config.yaml
arch: "vit"
model: "image classifier"
dataset: "telescope images of galaxies (Galaxy Zoo DECaLS)"
train_examples: 88335
image_size: 64
crop_scale_min: 1
horizontal_flip: true
targets: ["bar", "spiral arms", "spiral winding"]
num_classes: [3, 2, 3]
norm: "rmsnorm"
norm_position: "pre"
hidden_act: "gelu"
mlp_ratio: 4
head_dim: 48
fused_qkv: true
bias: "none"
qk_norm: true
parallel_block: false
inner_norm: false
drop_path: 0.15
patch_size: [4, 4]
conv_stem: true
layers: 10
width: 160
positions: "conv"
pooling: "mean"
label_smoothing: 0.05
loss: "cross_entropy"
init: "kaiming_normal"
residual_init: "none"
optimizer: "adam_atan2"
learning_rate: 0.0011
beta1: 0.9
beta2: 0.99
max_steps: 21400
batch_size: 128
epochs: 31.0
lr_schedule: "step"
warmup_steps: 4280
weight_decay: 0.1
Rows from block 2 of a small image classifier, named by matrix and row number. Rows with one number belong to one neuron. Each number is 50 + 12 x the weight over its row's rms, rounded and kept within 0 to 99. All counts start at 0. After the name is the row's rms in percent of the matrix's.
Before each neuron's rows are labels from the 100 images, of 14976, where the neuron reaches its highest value: "responds to" is what is common among them. Only what is clearly more common there than usual is listed. The data: telescope images of galaxies (Galaxy Zoo DECaLS).
# fc1: MLP up (model.blocks.2.mlp.fc1.weight, 640x160), inputs 80-159
# fc2: MLP down (model.blocks.2.mlp.fc2.weight, 160x640, transposed), outputs 80-159

responds to: bar: no; spiral arms: yes; spiral winding: tight
fc1.449 117:31 44 38 37 36 54 63 55 68 63 75 62 69 46 51 65 34 55 52 46 56 46 66 47 36 33 66 33 60 60 45 35 52 40 50 26 44 36 56 55 54 57 50 55 34 40 44 45 57 41 60 46 44 45 41 38 50 47 53 48 60 55 32 72 60 37 30 40 39 66 51 42 46 71 41 45 46 39 48 56
fc2.449 133:58 47 55 49 50 59 47 39 43 66 58 38 57 62 64 40 53 25 48 54 48 30 45 62 43 48 55 57 64 51 48 67 42 69 48 33 63 52 67 44 71 59 41 50 57 65 56 67 42 38 57 46 57 47 52 61 64 31 46 72 27 34 46 44 61 59 34 61 25 60 63 46 55 47 52 45 60 78 66 19

responds to: spiral winding: tight
fc1.452 086:48 48 47 35 37 62 73 53 53 53 53 50 64 64 69 51 49 56 49 49 44 37 52 58 43 41 69 43 51 59 47 49 44 31 48 32 49 50 62 62 46 49 38 39 43 43 29 55 58 47 60 55 54 50 57 46 43 39 43 50 89 49 43 58 39 29 47 45 54 56 48 56 35 65 35 78 54 43 54 69
fc2.452 100:68 53 57 55 54 42 54 56 49 31 53 51 61 22 47 47 46 61 32 65 56 57 60 30 47 50 52 29 47 71 25 39 66 48 68 44 45 64 48 59 56 43 52 34 33 29 44 50 52 54 49 37 45 39 54 47 63 56 65 52 61 25 65 28 49 42 32 46 52 51 40 48 33 53 37 58 52 34 42 75

responds to: edge-on disk: no; bar: strong; spiral arms: no
fc1.624 091:66 52 62 49 54 56 38 49 40 49 32 42 48 56 78 40 55 46 27 50 54 24 60 59 50 62 49 41 49 44 54 52 63 46 69 60 60 61 93 45 61 28 53 52 59 68 57 55 41 55 33 26 48 43 52 72 53 73 50 37 64 27 70 33 51 62 45 48 57 39 59 48 33 45 38 34 27 70 44 54
fc2.624 129:66 36 34 42 40 57 46 40 31 67 43 52 63 73 60 57 48 40 49 66 50 27 62 49 52 34 70 41 36 63 31 50 36 54 23 35 70 62 69 56 45 48 36 36 54 58 48 46 51 37 47 27 54 34 49 34 48 22 59 69 47 43 51 43 44 40 42 58 25 79 52 51 52 43 50 41 54 45 45 54

responds to: spiral arms: no; bulge size: moderate
fc1.485 097:77 54 62 54 67 57 39 55 38 62 38 54 48 59 66 37 56 48 23 39 61 21 56 35 51 61 52 39 49 43 68 42 71 40 83 49 50 66 72 34 55 30 60 52 54 60 57 60 47 61 41 41 68 38 62 76 59 68 50 37 58 25 68 35 41 59 63 56 59 32 66 55 46 36 52 50 45 65 46 61
fc2.485 125:60 26 30 43 42 54 43 35 45 63 42 46 57 73 52 59 43 42 51 65 41 32 63 49 54 44 66 56 19 69 30 46 39 52 18 35 71 63 69 47 38 47 42 39 61 57 46 42 52 37 40 41 57 30 53 42 42 24 68 65 34 49 50 44 38 49 42 51 27 67 54 54 59 40 55 34 47 36 40 44

responds to: edge-on disk: yes
fc1.114 107:55 25 38 64 21 76 39 36 50 56 45 43 37 55 67 56 33 55 62 64 34 57 50 69 61 51 41 49 28 52 56 66 43 53 51 42 38 55 47 58 30 55 36 62 51 52 47 38 47 49 46 62 70 70 62 44 45 24 36 42 59 43 53 58 35 37 59 49 47 34 42 45 47 35 68 62 61 53 63 48
fc2.114 099:57 64 57 44 67 59 39 52 39 66 50 54 45 58 70 52 45 57 47 41 41 43 33 65 46 42 66 60 61 47 63 47 56 49 42 47 43 42 58 58 65 63 56 52 66 55 52 57 50 56 82 37 44 54 33 58 45 53 33 54 31 55 39 63 46 51 67 64 54 72 57 26 40 50 40 42 32 55 53 39

responds to: spiral arms: no; bar: strong
fc1.170 092:68 45 68 75 56 60 24 55 46 50 52 34 35 47 76 36 60 37 35 54 53 19 51 61 53 57 51 71 43 45 45 62 50 50 51 59 62 61 73 45 59 32 43 41 56 49 51 70 41 56 32 43 45 36 47 66 39 51 50 56 61 28 66 29 75 64 48 70 40 47 65 59 47 50 42 44 59 71 50 40
fc2.170 121:63 33 29 45 50 44 65 34 32 60 54 52 64 63 63 52 31 45 50 66 38 33 49 45 45 27 50 37 34 54 34 54 44 57 30 28 48 54 72 75 40 51 37 44 46 40 48 40 49 41 44 31 37 33 37 31 45 44 60 59 57 37 53 44 42 30 52 46 31 72 43 38 44 62 60 48 37 20 50 60

responds to: shape: featured or disk; edge-on disk: no; spiral arms: yes
fc1.637 129:55 51 56 58 62 65 73 55 52 54 69 63 43 55 53 71 37 66 50 26 47 38 39 59 54 46 61 36 55 37 67 35 58 38 63 56 32 45 57 56 49 60 71 64 57 46 29 45 47 63 45 55 44 57 38 55 52 73 56 32 59 44 30 51 26 45 54 50 67 44 67 36 54 52 64 66 33 50 42 76
fc2.637 123:37 55 61 51 47 50 43 63 57 45 52 44 59 53 40 33 61 49 36 40 47 49 42 60 52 50 51 66 55 44 54 53 46 60 41 55 60 19 39 30 62 55 46 73 59 48 59 56 31 44 22 39 44 70 57 42 66 47 59 60 52 37 44 28 65 50 52 44 44 50 47 53 61 51 52 31 39 66 48 39

responds to: edge-on disk: no; spiral arms: yes; spiral winding: tight
fc1.363 090:37 50 45 44 52 46 76 49 73 43 53 67 56 50 60 60 56 69 49 42 58 49 60 32 42 52 71 26 50 40 53 32 44 33 59 58 39 52 50 55 45 45 48 50 37 43 31 60 51 46 62 57 50 61 37 44 35 64 39 39 83 45 47 56 37 36 36 58 74 48 45 56 53 57 28 71 30 35 39 70
fc2.363 078:57 64 53 59 49 45 33 49 49 43 33 57 45 49 47 39 60 49 54 55 27 65 36 35 53 50 36 80 57 29 56 35 41 65 41 73 30 55 50 57 40 38 47 45 45 53 70 40 52 73 44 52 29 45 56 41 47 66 46 46 54 44 74 44 67 55 68 57 45 56 62 57 51 46 59 38 31 46 49 46

responds to: spiral winding: tight
fc1.248 108:36 34 41 43 40 56 46 40 64 57 45 39 52 55 60 68 40 45 61 47 37 56 59 45 35 61 53 46 40 64 47 50 63 45 43 55 47 45 51 36 45 50 48 60 43 63 45 40 70 34 68 64 66 48 53 65 48 39 38 43 61 60 44 73 40 68 48 46 54 34 40 38 50 31 74 53 54 44 55 53
fc2.248 115:54 45 54 45 70 38 31 27 34 59 31 42 66 65 62 38 68 40 60 51 66 36 42 50 37 66 38 63 41 46 45 54 63 48 37 43 59 41 63 44 41 51 40 62 49 73 67 67 61 51 59 56 63 43 61 64 40 44 43 48 32 53 47 53 54 68 68 43 44 55 41 47 30 49 55 56 53 56 62 35

responds to: roundness: cigar-shaped
fc1.271 118:55 04 50 46 41 56 60 40 39 68 73 58 50 63 65 62 21 56 54 62 55 31 55 52 51 34 38 31 30 42 41 61 36 49 50 37 44 64 61 45 42 58 46 39 58 50 48 27 53 51 64 44 54 35 45 35 60 35 56 50 55 45 36 58 43 36 60 57 47 55 32 38 48 53 51 59 52 44 51 73
fc2.271 121:41 64 63 40 42 60 37 55 60 60 50 58 53 40 47 35 57 37 54 48 52 49 46 66 52 55 57 55 81 58 51 61 47 65 50 50 58 48 55 47 65 66 46 47 62 61 43 75 52 44 65 54 53 44 55 52 59 45 54 61 13 57 32 57 72 64 33 60 38 46 58 57 54 51 33 51 60 71 67 21

responds to: edge-on disk: yes; roundness: cigar-shaped
fc1.604 106:33 20 34 54 18 50 41 39 43 59 53 53 28 59 50 64 30 42 53 59 47 44 56 62 69 48 42 45 27 53 49 61 33 45 46 31 56 51 45 36 19 48 40 58 57 49 53 39 53 53 45 57 80 67 62 45 49 39 24 47 53 51 55 76 35 40 49 59 50 50 62 53 59 40 59 48 61 66 59 51
fc2.604 101:50 67 52 45 53 55 46 48 45 50 49 48 34 55 59 49 61 52 42 52 46 46 35 64 55 48 58 53 68 41 63 58 63 44 34 58 36 63 59 58 55 70 59 35 76 49 39 61 54 47 86 50 36 38 48 71 41 57 37 42 40 56 33 65 52 51 60 51 55 61 56 43 40 52 36 43 32 53 39 37

responds to: roundness: round
fc1.123 094:43 50 55 47 51 57 68 56 66 74 73 65 57 52 46 50 41 50 42 40 64 41 44 40 47 41 48 41 56 36 51 34 50 28 54 29 30 51 57 47 48 50 56 52 45 37 32 48 53 57 58 37 46 48 29 50 52 47 52 53 82 24 37 49 60 42 51 53 51 54 39 60 52 76 45 65 42 42 57 51
fc2.123 083:49 50 53 53 54 64 52 68 39 20 54 60 50 41 36 54 50 58 33 38 59 65 53 49 63 48 48 40 50 46 52 42 57 38 70 69 31 62 33 62 46 45 58 47 47 32 52 48 30 81 40 43 39 58 36 46 53 67 59 35 52 41 66 31 47 25 65 41 55 72 45 51 58 53 48 34 29 35 47 63

responds to: spiral winding: tight
fc1.111 118:43 51 72 38 47 51 44 44 73 50 43 44 58 56 73 62 61 43 48 45 43 47 59 48 35 55 49 46 48 59 50 31 68 44 59 49 37 30 62 49 44 31 53 59 45 53 60 77 58 58 62 58 67 58 64 75 43 61 30 48 64 53 45 67 52 68 44 45 48 34 56 47 51 32 73 49 48 46 54 40
fc2.111 113:46 36 51 40 81 42 44 27 23 53 38 31 69 60 39 54 49 50 74 57 52 47 43 53 53 51 41 63 32 50 51 63 63 48 44 52 53 26 54 51 45 70 54 56 64 58 83 40 69 66 60 51 51 40 60 51 38 42 60 58 71 63 35 65 52 64 74 48 45 53 40 37 37 62 70 55 38 39 45 40

responds to: roundness: cigar-shaped
fc1.423 105:50 09 36 57 55 49 58 39 40 55 68 63 47 64 78 66 35 61 58 61 48 41 60 45 39 43 40 39 26 49 40 68 45 56 54 34 45 63 55 44 42 65 51 36 43 42 50 18 53 56 69 44 55 44 43 37 63 33 45 56 61 47 48 59 39 45 61 45 44 54 28 42 47 52 76 62 48 46 43 83
fc2.423 116:50 70 73 42 40 54 47 61 45 42 44 52 55 41 48 44 68 33 49 46 50 49 49 56 51 58 66 46 79 54 51 49 54 72 50 58 48 48 53 58 65 61 48 43 58 65 49 89 50 47 55 54 52 48 57 52 62 58 52 53 19 60 37 49 89 61 36 48 46 45 54 63 47 45 28 52 50 76 72 30

responds to: shape: featured or disk; edge-on disk: no; spiral arms: yes
fc1.274 107:65 56 46 36 54 49 40 53 46 36 50 59 61 37 41 60 46 70 32 38 35 24 56 52 59 48 47 43 43 53 36 71 43 42 65 60 63 59 80 57 58 66 42 54 68 40 31 63 40 54 44 42 35 43 37 57 32 52 56 55 64 34 34 31 37 41 41 70 49 61 53 43 64 53 39 77 65 56 63 61
fc2.274 111:60 66 45 66 59 43 38 44 52 40 33 46 28 46 52 60 69 53 75 62 30 48 62 64 67 62 45 54 43 46 44 54 46 53 48 58 50 69 50 51 48 67 46 28 81 48 44 66 67 52 52 53 54 43 46 52 37 69 41 58 73 64 44 70 52 46 48 67 52 34 69 57 46 32 57 50 51 57 55 36

responds to: roundness: round
fc1.200 095:49 56 41 50 47 29 68 48 54 57 45 43 57 45 61 50 63 66 53 57 49 40 45 58 42 63 67 25 32 67 39 46 48 45 37 46 60 47 62 54 42 55 35 52 38 38 67 61 65 29 52 58 65 55 51 57 40 33 42 51 78 52 57 58 55 33 41 50 51 62 41 41 38 47 38 74 69 51 44 59
fc2.200 102:71 48 49 58 75 34 66 44 72 36 51 51 62 29 51 50 65 47 50 51 57 54 47 46 38 44 75 38 49 63 43 28 73 49 49 42 50 42 40 68 49 53 42 41 34 36 48 51 58 46 47 50 41 43 48 53 43 55 67 57 76 53 60 47 65 47 33 44 54 55 41 27 48 41 52 46 54 34 52 66

responds to: bulge size: moderate; bar: strong; spiral arms: no
fc1.289 097:59 46 75 69 55 62 39 52 29 54 37 48 42 54 70 46 55 44 36 42 60 27 62 47 56 44 51 39 52 41 55 55 72 44 78 55 52 52 71 41 65 24 53 54 56 62 52 62 38 50 34 32 54 48 69 70 70 71 56 44 56 22 63 44 40 65 58 44 55 20 60 50 46 46 56 47 32 62 50 60
fc2.289 125:63 32 27 40 51 51 38 37 40 74 44 46 64 74 58 56 47 39 52 59 40 30 57 50 48 44 73 57 26 64 35 49 41 46 18 34 77 58 70 53 41 50 39 42 57 64 52 42 56 44 44 32 59 30 46 36 46 27 59 72 39 45 52 44 41 49 42 59 27 73 59 44 62 37 54 37 51 44 44 56

responds to: roundness: round
fc1.501 118:59 55 36 37 56 45 38 52 64 80 49 68 55 38 63 41 40 37 41 51 42 26 60 34 37 66 50 45 59 48 32 60 64 10 56 46 52 43 76 48 48 48 45 55 45 46 34 52 47 46 54 49 68 40 37 71 33 54 59 44 53 37 47 45 44 48 45 56 40 51 55 49 53 51 43 72 57 56 63 41
fc2.501 115:53 64 59 48 62 38 45 60 66 37 55 45 42 24 54 55 68 74 55 43 37 48 60 48 47 49 48 46 62 59 64 43 51 43 67 55 30 56 56 42 35 52 65 34 52 28 33 58 66 57 64 37 50 47 32 56 42 68 39 41 44 62 41 71 39 36 45 78 65 56 70 51 55 54 43 57 42 42 28 58

responds to: roundness: round
fc1.426 088:40 47 64 48 40 46 78 72 64 79 80 56 47 50 53 46 43 45 40 38 52 43 61 38 50 45 48 38 53 42 49 41 53 39 50 34 41 40 46 48 50 37 43 51 39 33 44 35 49 47 42 53 52 60 39 47 63 33 43 56 85 46 45 58 59 40 57 45 51 56 55 65 75 70 44 45 60 50 65 47
fc2.426 073:45 64 55 62 63 46 49 60 40 41 56 36 46 31 31 34 51 65 28 50 54 61 56 48 63 34 31 55 66 54 40 33 54 59 78 51 35 58 47 64 57 53 62 51 57 30 59 53 29 76 46 42 38 47 50 60 57 58 63 41 43 34 36 19 59 33 65 52 49 59 42 40 35 57 47 38 60 27 46 40

responds to: spiral arms: yes; spiral winding: tight; bar: no
fc1.61 118:29 46 34 34 68 41 47 49 60 51 59 62 57 49 45 73 37 68 62 47 40 61 69 31 36 50 59 49 33 65 47 39 59 39 43 54 53 33 55 28 40 58 79 59 57 48 43 31 74 45 56 40 52 41 45 52 39 65 56 51 71 64 37 77 44 59 33 60 49 53 46 37 45 71 58 51 41 35 38 58
fc2.61 123:59 54 49 43 50 68 26 34 42 38 21 47 52 57 80 65 55 62 67 62 53 28 60 58 32 75 45 65 41 42 46 57 40 59 44 69 58 49 72 34 27 62 39 55 57 64 46 50 53 43 72 51 70 43 75 59 44 47 33 41 35 51 41 57 47 66 43 38 39 53 29 38 34 49 66 47 46 63 43 34

responds to: roundness: cigar-shaped
fc1.510 078:59 15 30 25 49 67 76 36 43 78 63 54 49 74 60 53 32 59 52 74 46 46 47 56 51 41 40 35 34 40 48 62 37 51 49 49 39 60 54 58 43 49 36 40 57 51 53 25 45 56 75 60 64 50 39 42 63 22 56 58 58 50 36 53 44 48 53 48 43 47 30 40 52 35 61 58 50 43 50 60
fc2.510 083:47 57 60 39 43 48 57 48 53 51 55 47 57 51 40 38 68 45 63 41 43 42 45 58 50 51 48 63 61 46 56 47 43 58 48 41 49 48 52 50 53 59 45 44 59 63 52 68 57 57 70 71 53 47 46 52 54 39 48 63 00 56 32 60 70 67 43 62 49 45 51 60 63 54 42 65 54 68 58 24

responds to: bar: no; spiral arms: yes; spiral winding: tight
fc1.8 093:38 29 47 52 50 44 49 55 63 74 70 65 60 53 65 52 32 59 59 52 34 47 60 42 45 46 66 42 44 57 41 44 64 30 50 26 40 37 54 42 42 53 63 58 56 31 53 25 62 38 60 44 47 42 39 49 44 54 41 55 84 52 43 57 47 52 49 65 55 49 59 43 41 68 67 69 47 28 57 55
fc2.8 087:41 50 54 48 31 52 71 71 63 62 59 56 54 49 24 50 45 42 43 42 45 79 54 35 64 45 55 45 55 47 61 32 48 44 72 47 33 53 21 50 58 41 66 55 46 36 46 43 38 65 31 55 44 63 44 36 48 61 61 46 90 57 66 44 42 43 66 48 57 37 59 61 78 52 49 62 63 48 46 62

responds to: edge-on disk: yes
fc1.48 110:39 18 35 70 15 60 34 37 38 63 47 48 35 62 67 60 21 44 52 55 50 49 56 67 73 47 40 41 33 43 48 63 40 47 56 42 52 56 45 46 31 36 37 54 63 60 51 37 49 61 52 55 72 68 69 44 56 33 27 36 51 48 60 60 41 44 63 35 45 44 48 48 58 39 62 52 64 59 57 47
fc2.48 101:50 67 57 47 58 52 41 49 51 52 46 61 37 48 72 60 52 53 48 52 42 43 36 65 46 46 66 57 72 49 63 56 58 48 43 48 38 50 66 54 67 69 57 36 68 42 43 63 57 49 89 46 40 50 36 60 38 66 33 47 35 57 28 66 53 46 41 64 53 60 61 39 37 52 40 45 38 45 44 47

responds to: bar: no
fc1.38 084:59 56 45 47 56 39 81 27 60 50 41 41 55 44 63 60 57 38 54 67 50 34 38 54 23 46 45 42 51 48 47 43 56 51 42 47 37 50 56 61 53 58 51 39 29 31 53 40 62 63 65 76 42 47 43 58 36 51 42 39 50 50 59 55 69 47 46 39 50 55 28 32 41 62 50 41 65 27 48 43
fc2.38 091:42 57 48 40 53 58 49 51 53 77 59 51 52 73 48 44 55 55 40 39 52 48 55 53 37 55 65 57 45 45 50 36 57 30 45 43 59 44 48 42 42 52 49 65 45 66 39 63 37 32 50 44 60 58 58 56 43 50 47 48 00 51 46 53 36 48 49 57 61 40 61 56 57 43 34 53 50 63 49 49

responds to: spiral winding: tight
fc1.221 099:58 32 60 34 48 48 69 62 51 67 65 58 47 54 67 58 34 42 36 25 57 42 34 46 36 44 57 38 50 57 44 58 56 27 56 36 28 52 60 50 52 39 45 59 43 55 39 56 71 34 59 46 43 51 32 50 57 52 43 62 78 38 43 60 52 42 42 49 57 50 58 50 52 51 42 82 38 52 59 60
fc2.221 117:58 60 52 52 49 46 58 68 57 31 59 78 47 25 52 61 41 65 37 43 66 49 68 32 58 48 60 41 57 31 67 45 45 42 67 51 29 74 57 52 35 39 65 45 38 30 39 34 67 61 39 52 54 46 46 32 52 61 56 33 72 45 62 42 55 44 33 43 59 61 34 54 29 69 35 42 48 39 55 60

responds to: bar: no; spiral winding: tight
fc1.279 062:58 58 43 45 59 45 95 54 50 53 49 50 71 52 63 60 36 59 37 45 64 41 56 50 25 49 40 28 62 36 49 60 73 57 69 39 36 51 45 57 60 55 77 53 37 33 63 55 55 56 52 54 35 49 34 39 53 55 55 27 39 45 54 48 65 40 47 36 46 61 40 38 44 77 59 45 53 14 49 42
fc2.279 107:44 40 42 45 35 47 53 47 69 78 61 49 50 60 52 55 54 59 45 39 55 47 58 50 46 63 57 48 33 54 50 42 61 13 48 46 61 48 52 41 30 46 56 64 43 58 46 54 47 42 49 59 76 57 60 59 42 54 44 49 00 48 42 57 32 49 44 51 61 35 67 56 70 42 46 44 57 55 48 61

responds to: roundness: round
fc1.214 106:48 61 46 39 45 36 84 43 59 57 46 51 57 36 45 52 66 54 52 54 51 42 56 47 38 48 45 37 49 60 35 49 51 37 45 45 46 52 51 59 38 56 32 48 42 37 41 58 66 46 57 57 45 48 36 45 37 40 48 55 71 59 50 59 50 33 44 53 60 52 42 39 40 53 40 74 49 31 51 59
fc2.214 096:64 47 49 58 53 32 68 50 53 38 62 55 65 25 45 44 54 57 34 52 49 54 46 43 48 43 56 35 50 62 35 41 72 49 71 40 47 53 40 52 62 48 42 41 44 26 40 49 48 45 38 49 31 47 48 50 53 58 71 58 63 36 59 28 58 30 37 40 42 48 44 38 44 47 45 44 56 39 58 73

responds to: shape: featured or disk; edge-on disk: no; spiral arms: yes
fc1.429 108:33 42 65 52 39 62 34 42 71 49 40 46 41 59 63 65 60 53 54 49 41 63 56 51 37 60 60 47 34 68 53 29 55 56 52 51 51 27 55 41 49 35 51 62 51 74 59 72 64 48 61 61 66 59 68 69 47 57 26 49 69 61 50 72 51 70 38 34 45 34 43 48 51 31 71 49 53 54 38 48
fc2.429 105:56 54 48 43 73 49 36 23 30 49 25 37 55 68 47 58 47 56 72 56 57 43 51 37 60 68 56 55 35 52 54 62 63 38 31 63 58 39 56 41 37 54 51 60 56 70 70 52 66 56 52 58 70 37 57 58 35 53 48 48 73 72 51 69 46 79 55 48 51 45 41 46 42 47 76 62 45 58 59 32

responds to: spiral arms: yes; bar: no; spiral winding: tight
fc1.540 120:33 46 40 37 63 31 49 51 80 65 60 63 66 46 36 75 34 72 66 37 35 63 71 30 35 49 61 58 49 63 53 44 55 38 43 44 50 35 46 31 46 61 73 71 56 32 44 37 80 47 57 41 54 45 45 46 44 58 60 48 65 65 39 75 47 53 26 54 39 63 47 44 53 75 60 50 46 35 38 45
fc2.540 125:60 42 49 48 46 72 33 37 42 36 36 41 51 56 77 61 46 59 53 60 60 30 56 64 31 69 40 67 38 45 46 60 36 70 47 62 61 44 70 39 28 57 41 58 53 64 59 47 47 44 63 49 63 47 67 50 42 42 34 45 33 27 41 46 55 62 52 40 42 60 25 41 40 42 70 33 41 63 40 47

responds to: spiral arms: yes; bar: no; spiral winding: tight
fc1.467 100:23 56 53 29 58 46 47 57 47 55 41 50 55 57 31 65 42 80 49 34 53 59 65 39 55 62 78 58 37 51 64 64 59 42 44 57 67 37 51 11 43 54 61 68 62 48 41 49 54 50 59 47 78 51 63 58 43 55 59 55 64 59 42 56 31 68 31 50 52 30 53 64 72 48 45 58 49 53 55 45
fc2.467 103:54 34 51 40 51 61 42 33 38 40 36 53 56 50 51 55 37 51 60 50 61 49 56 49 41 58 37 59 48 32 58 45 56 50 67 53 29 45 54 46 32 52 67 53 46 59 59 41 64 56 63 56 66 51 60 59 52 50 36 34 23 60 42 61 60 65 65 40 47 66 31 49 31 67 79 68 29 47 28 55

responds to: bar: no; spiral winding: tight
fc1.618 076:56 49 27 48 53 42 82 30 48 44 37 51 59 51 55 52 50 54 51 74 64 42 36 50 26 54 33 35 56 51 48 46 50 64 41 58 43 47 58 77 45 58 49 47 37 40 60 29 70 67 68 74 45 43 41 66 41 43 64 45 52 50 51 50 64 41 43 29 45 51 31 47 45 60 60 37 48 20 37 49
fc2.618 081:45 53 51 41 45 65 52 55 55 74 60 47 58 66 51 44 55 62 39 33 55 45 53 55 44 52 70 62 44 50 54 33 55 31 38 46 54 47 47 48 41 41 51 62 43 64 37 62 34 38 55 56 56 53 46 55 36 48 42 51 00 53 39 48 42 48 37 61 62 47 61 52 61 51 41 51 51 59 50 42

responds to: shape: featured or disk; edge-on disk: no; spiral arms: yes
fc1.380 108:48 56 65 54 65 59 58 60 55 58 62 58 42 61 46 60 44 62 45 23 27 35 42 61 59 54 55 67 45 49 73 40 58 30 53 67 36 51 62 50 47 56 73 63 66 54 41 46 48 53 52 53 46 61 49 63 57 65 51 38 58 39 27 44 24 53 48 60 73 41 60 40 50 55 64 53 36 54 29 55
fc2.380 122:48 44 61 47 49 52 30 54 59 36 34 43 61 57 45 46 56 50 41 52 46 51 60 63 56 53 52 74 41 58 45 47 49 77 52 56 62 22 41 20 52 62 40 70 66 51 66 50 41 43 32 38 52 56 77 51 55 42 63 62 65 40 39 29 49 62 45 48 30 47 46 46 63 36 65 31 48 54 52 40

responds to: shape: featured or disk; edge-on disk: no; spiral arms: yes
fc1.20 106:28 48 57 47 44 51 47 44 59 49 42 45 54 59 58 66 53 62 56 55 48 58 61 47 42 58 65 37 28 61 43 52 53 47 53 51 55 31 58 39 45 46 49 50 39 55 43 67 61 36 71 67 62 50 69 64 49 56 34 49 66 60 42 83 38 64 32 41 57 38 39 52 47 41 55 47 60 42 40 62
fc2.20 133:41 45 52 46 54 61 41 40 56 59 41 56 54 71 43 61 46 63 65 43 57 47 55 32 59 65 52 65 39 30 75 45 58 40 43 66 45 49 48 43 38 37 58 61 55 67 62 45 69 61 44 68 66 48 58 52 40 65 42 31 94 64 55 71 45 63 73 37 61 30 53 61 50 47 63 63 39 54 52 49

responds to: bar: strong
fc1.264 101:57 40 61 64 35 42 44 47 38 47 50 41 42 39 66 43 64 52 43 50 33 33 63 52 57 62 66 64 37 70 34 54 58 52 48 43 60 69 65 44 46 26 48 42 62 55 37 58 55 33 40 34 51 48 65 71 36 35 48 60 65 42 55 49 51 55 42 68 71 57 61 65 43 43 44 52 53 58 57 48
fc2.264 110:41 67 59 67 59 47 38 65 62 53 42 53 28 41 39 34 54 42 49 48 63 66 47 56 63 65 49 52 70 47 50 57 71 38 65 62 49 44 23 46 59 46 61 51 50 50 49 72 44 66 48 54 63 66 48 71 55 62 43 38 49 56 54 54 51 67 46 51 42 31 53 53 58 53 44 61 66 50 67 28

responds to: spiral arms: yes; bar: no; spiral winding: tight
fc1.632 100:43 46 45 36 59 32 41 43 67 53 53 52 66 53 50 65 52 64 44 41 37 43 73 33 34 61 65 51 33 58 51 55 69 28 52 56 49 31 65 14 45 56 68 65 50 42 37 52 61 57 60 45 53 44 61 60 32 62 50 50 71 57 38 61 36 63 26 62 54 39 56 45 49 50 58 52 53 53 44 51
fc2.632 102:54 54 51 44 63 51 39 33 41 42 31 41 52 52 64 55 45 62 76 54 60 39 44 59 45 63 31 62 47 30 57 61 49 49 47 60 34 50 64 38 29 61 52 49 52 61 55 41 70 64 75 56 61 46 45 55 35 49 37 42 28 77 33 75 46 59 65 42 48 65 42 47 35 51 63 62 33 45 38 42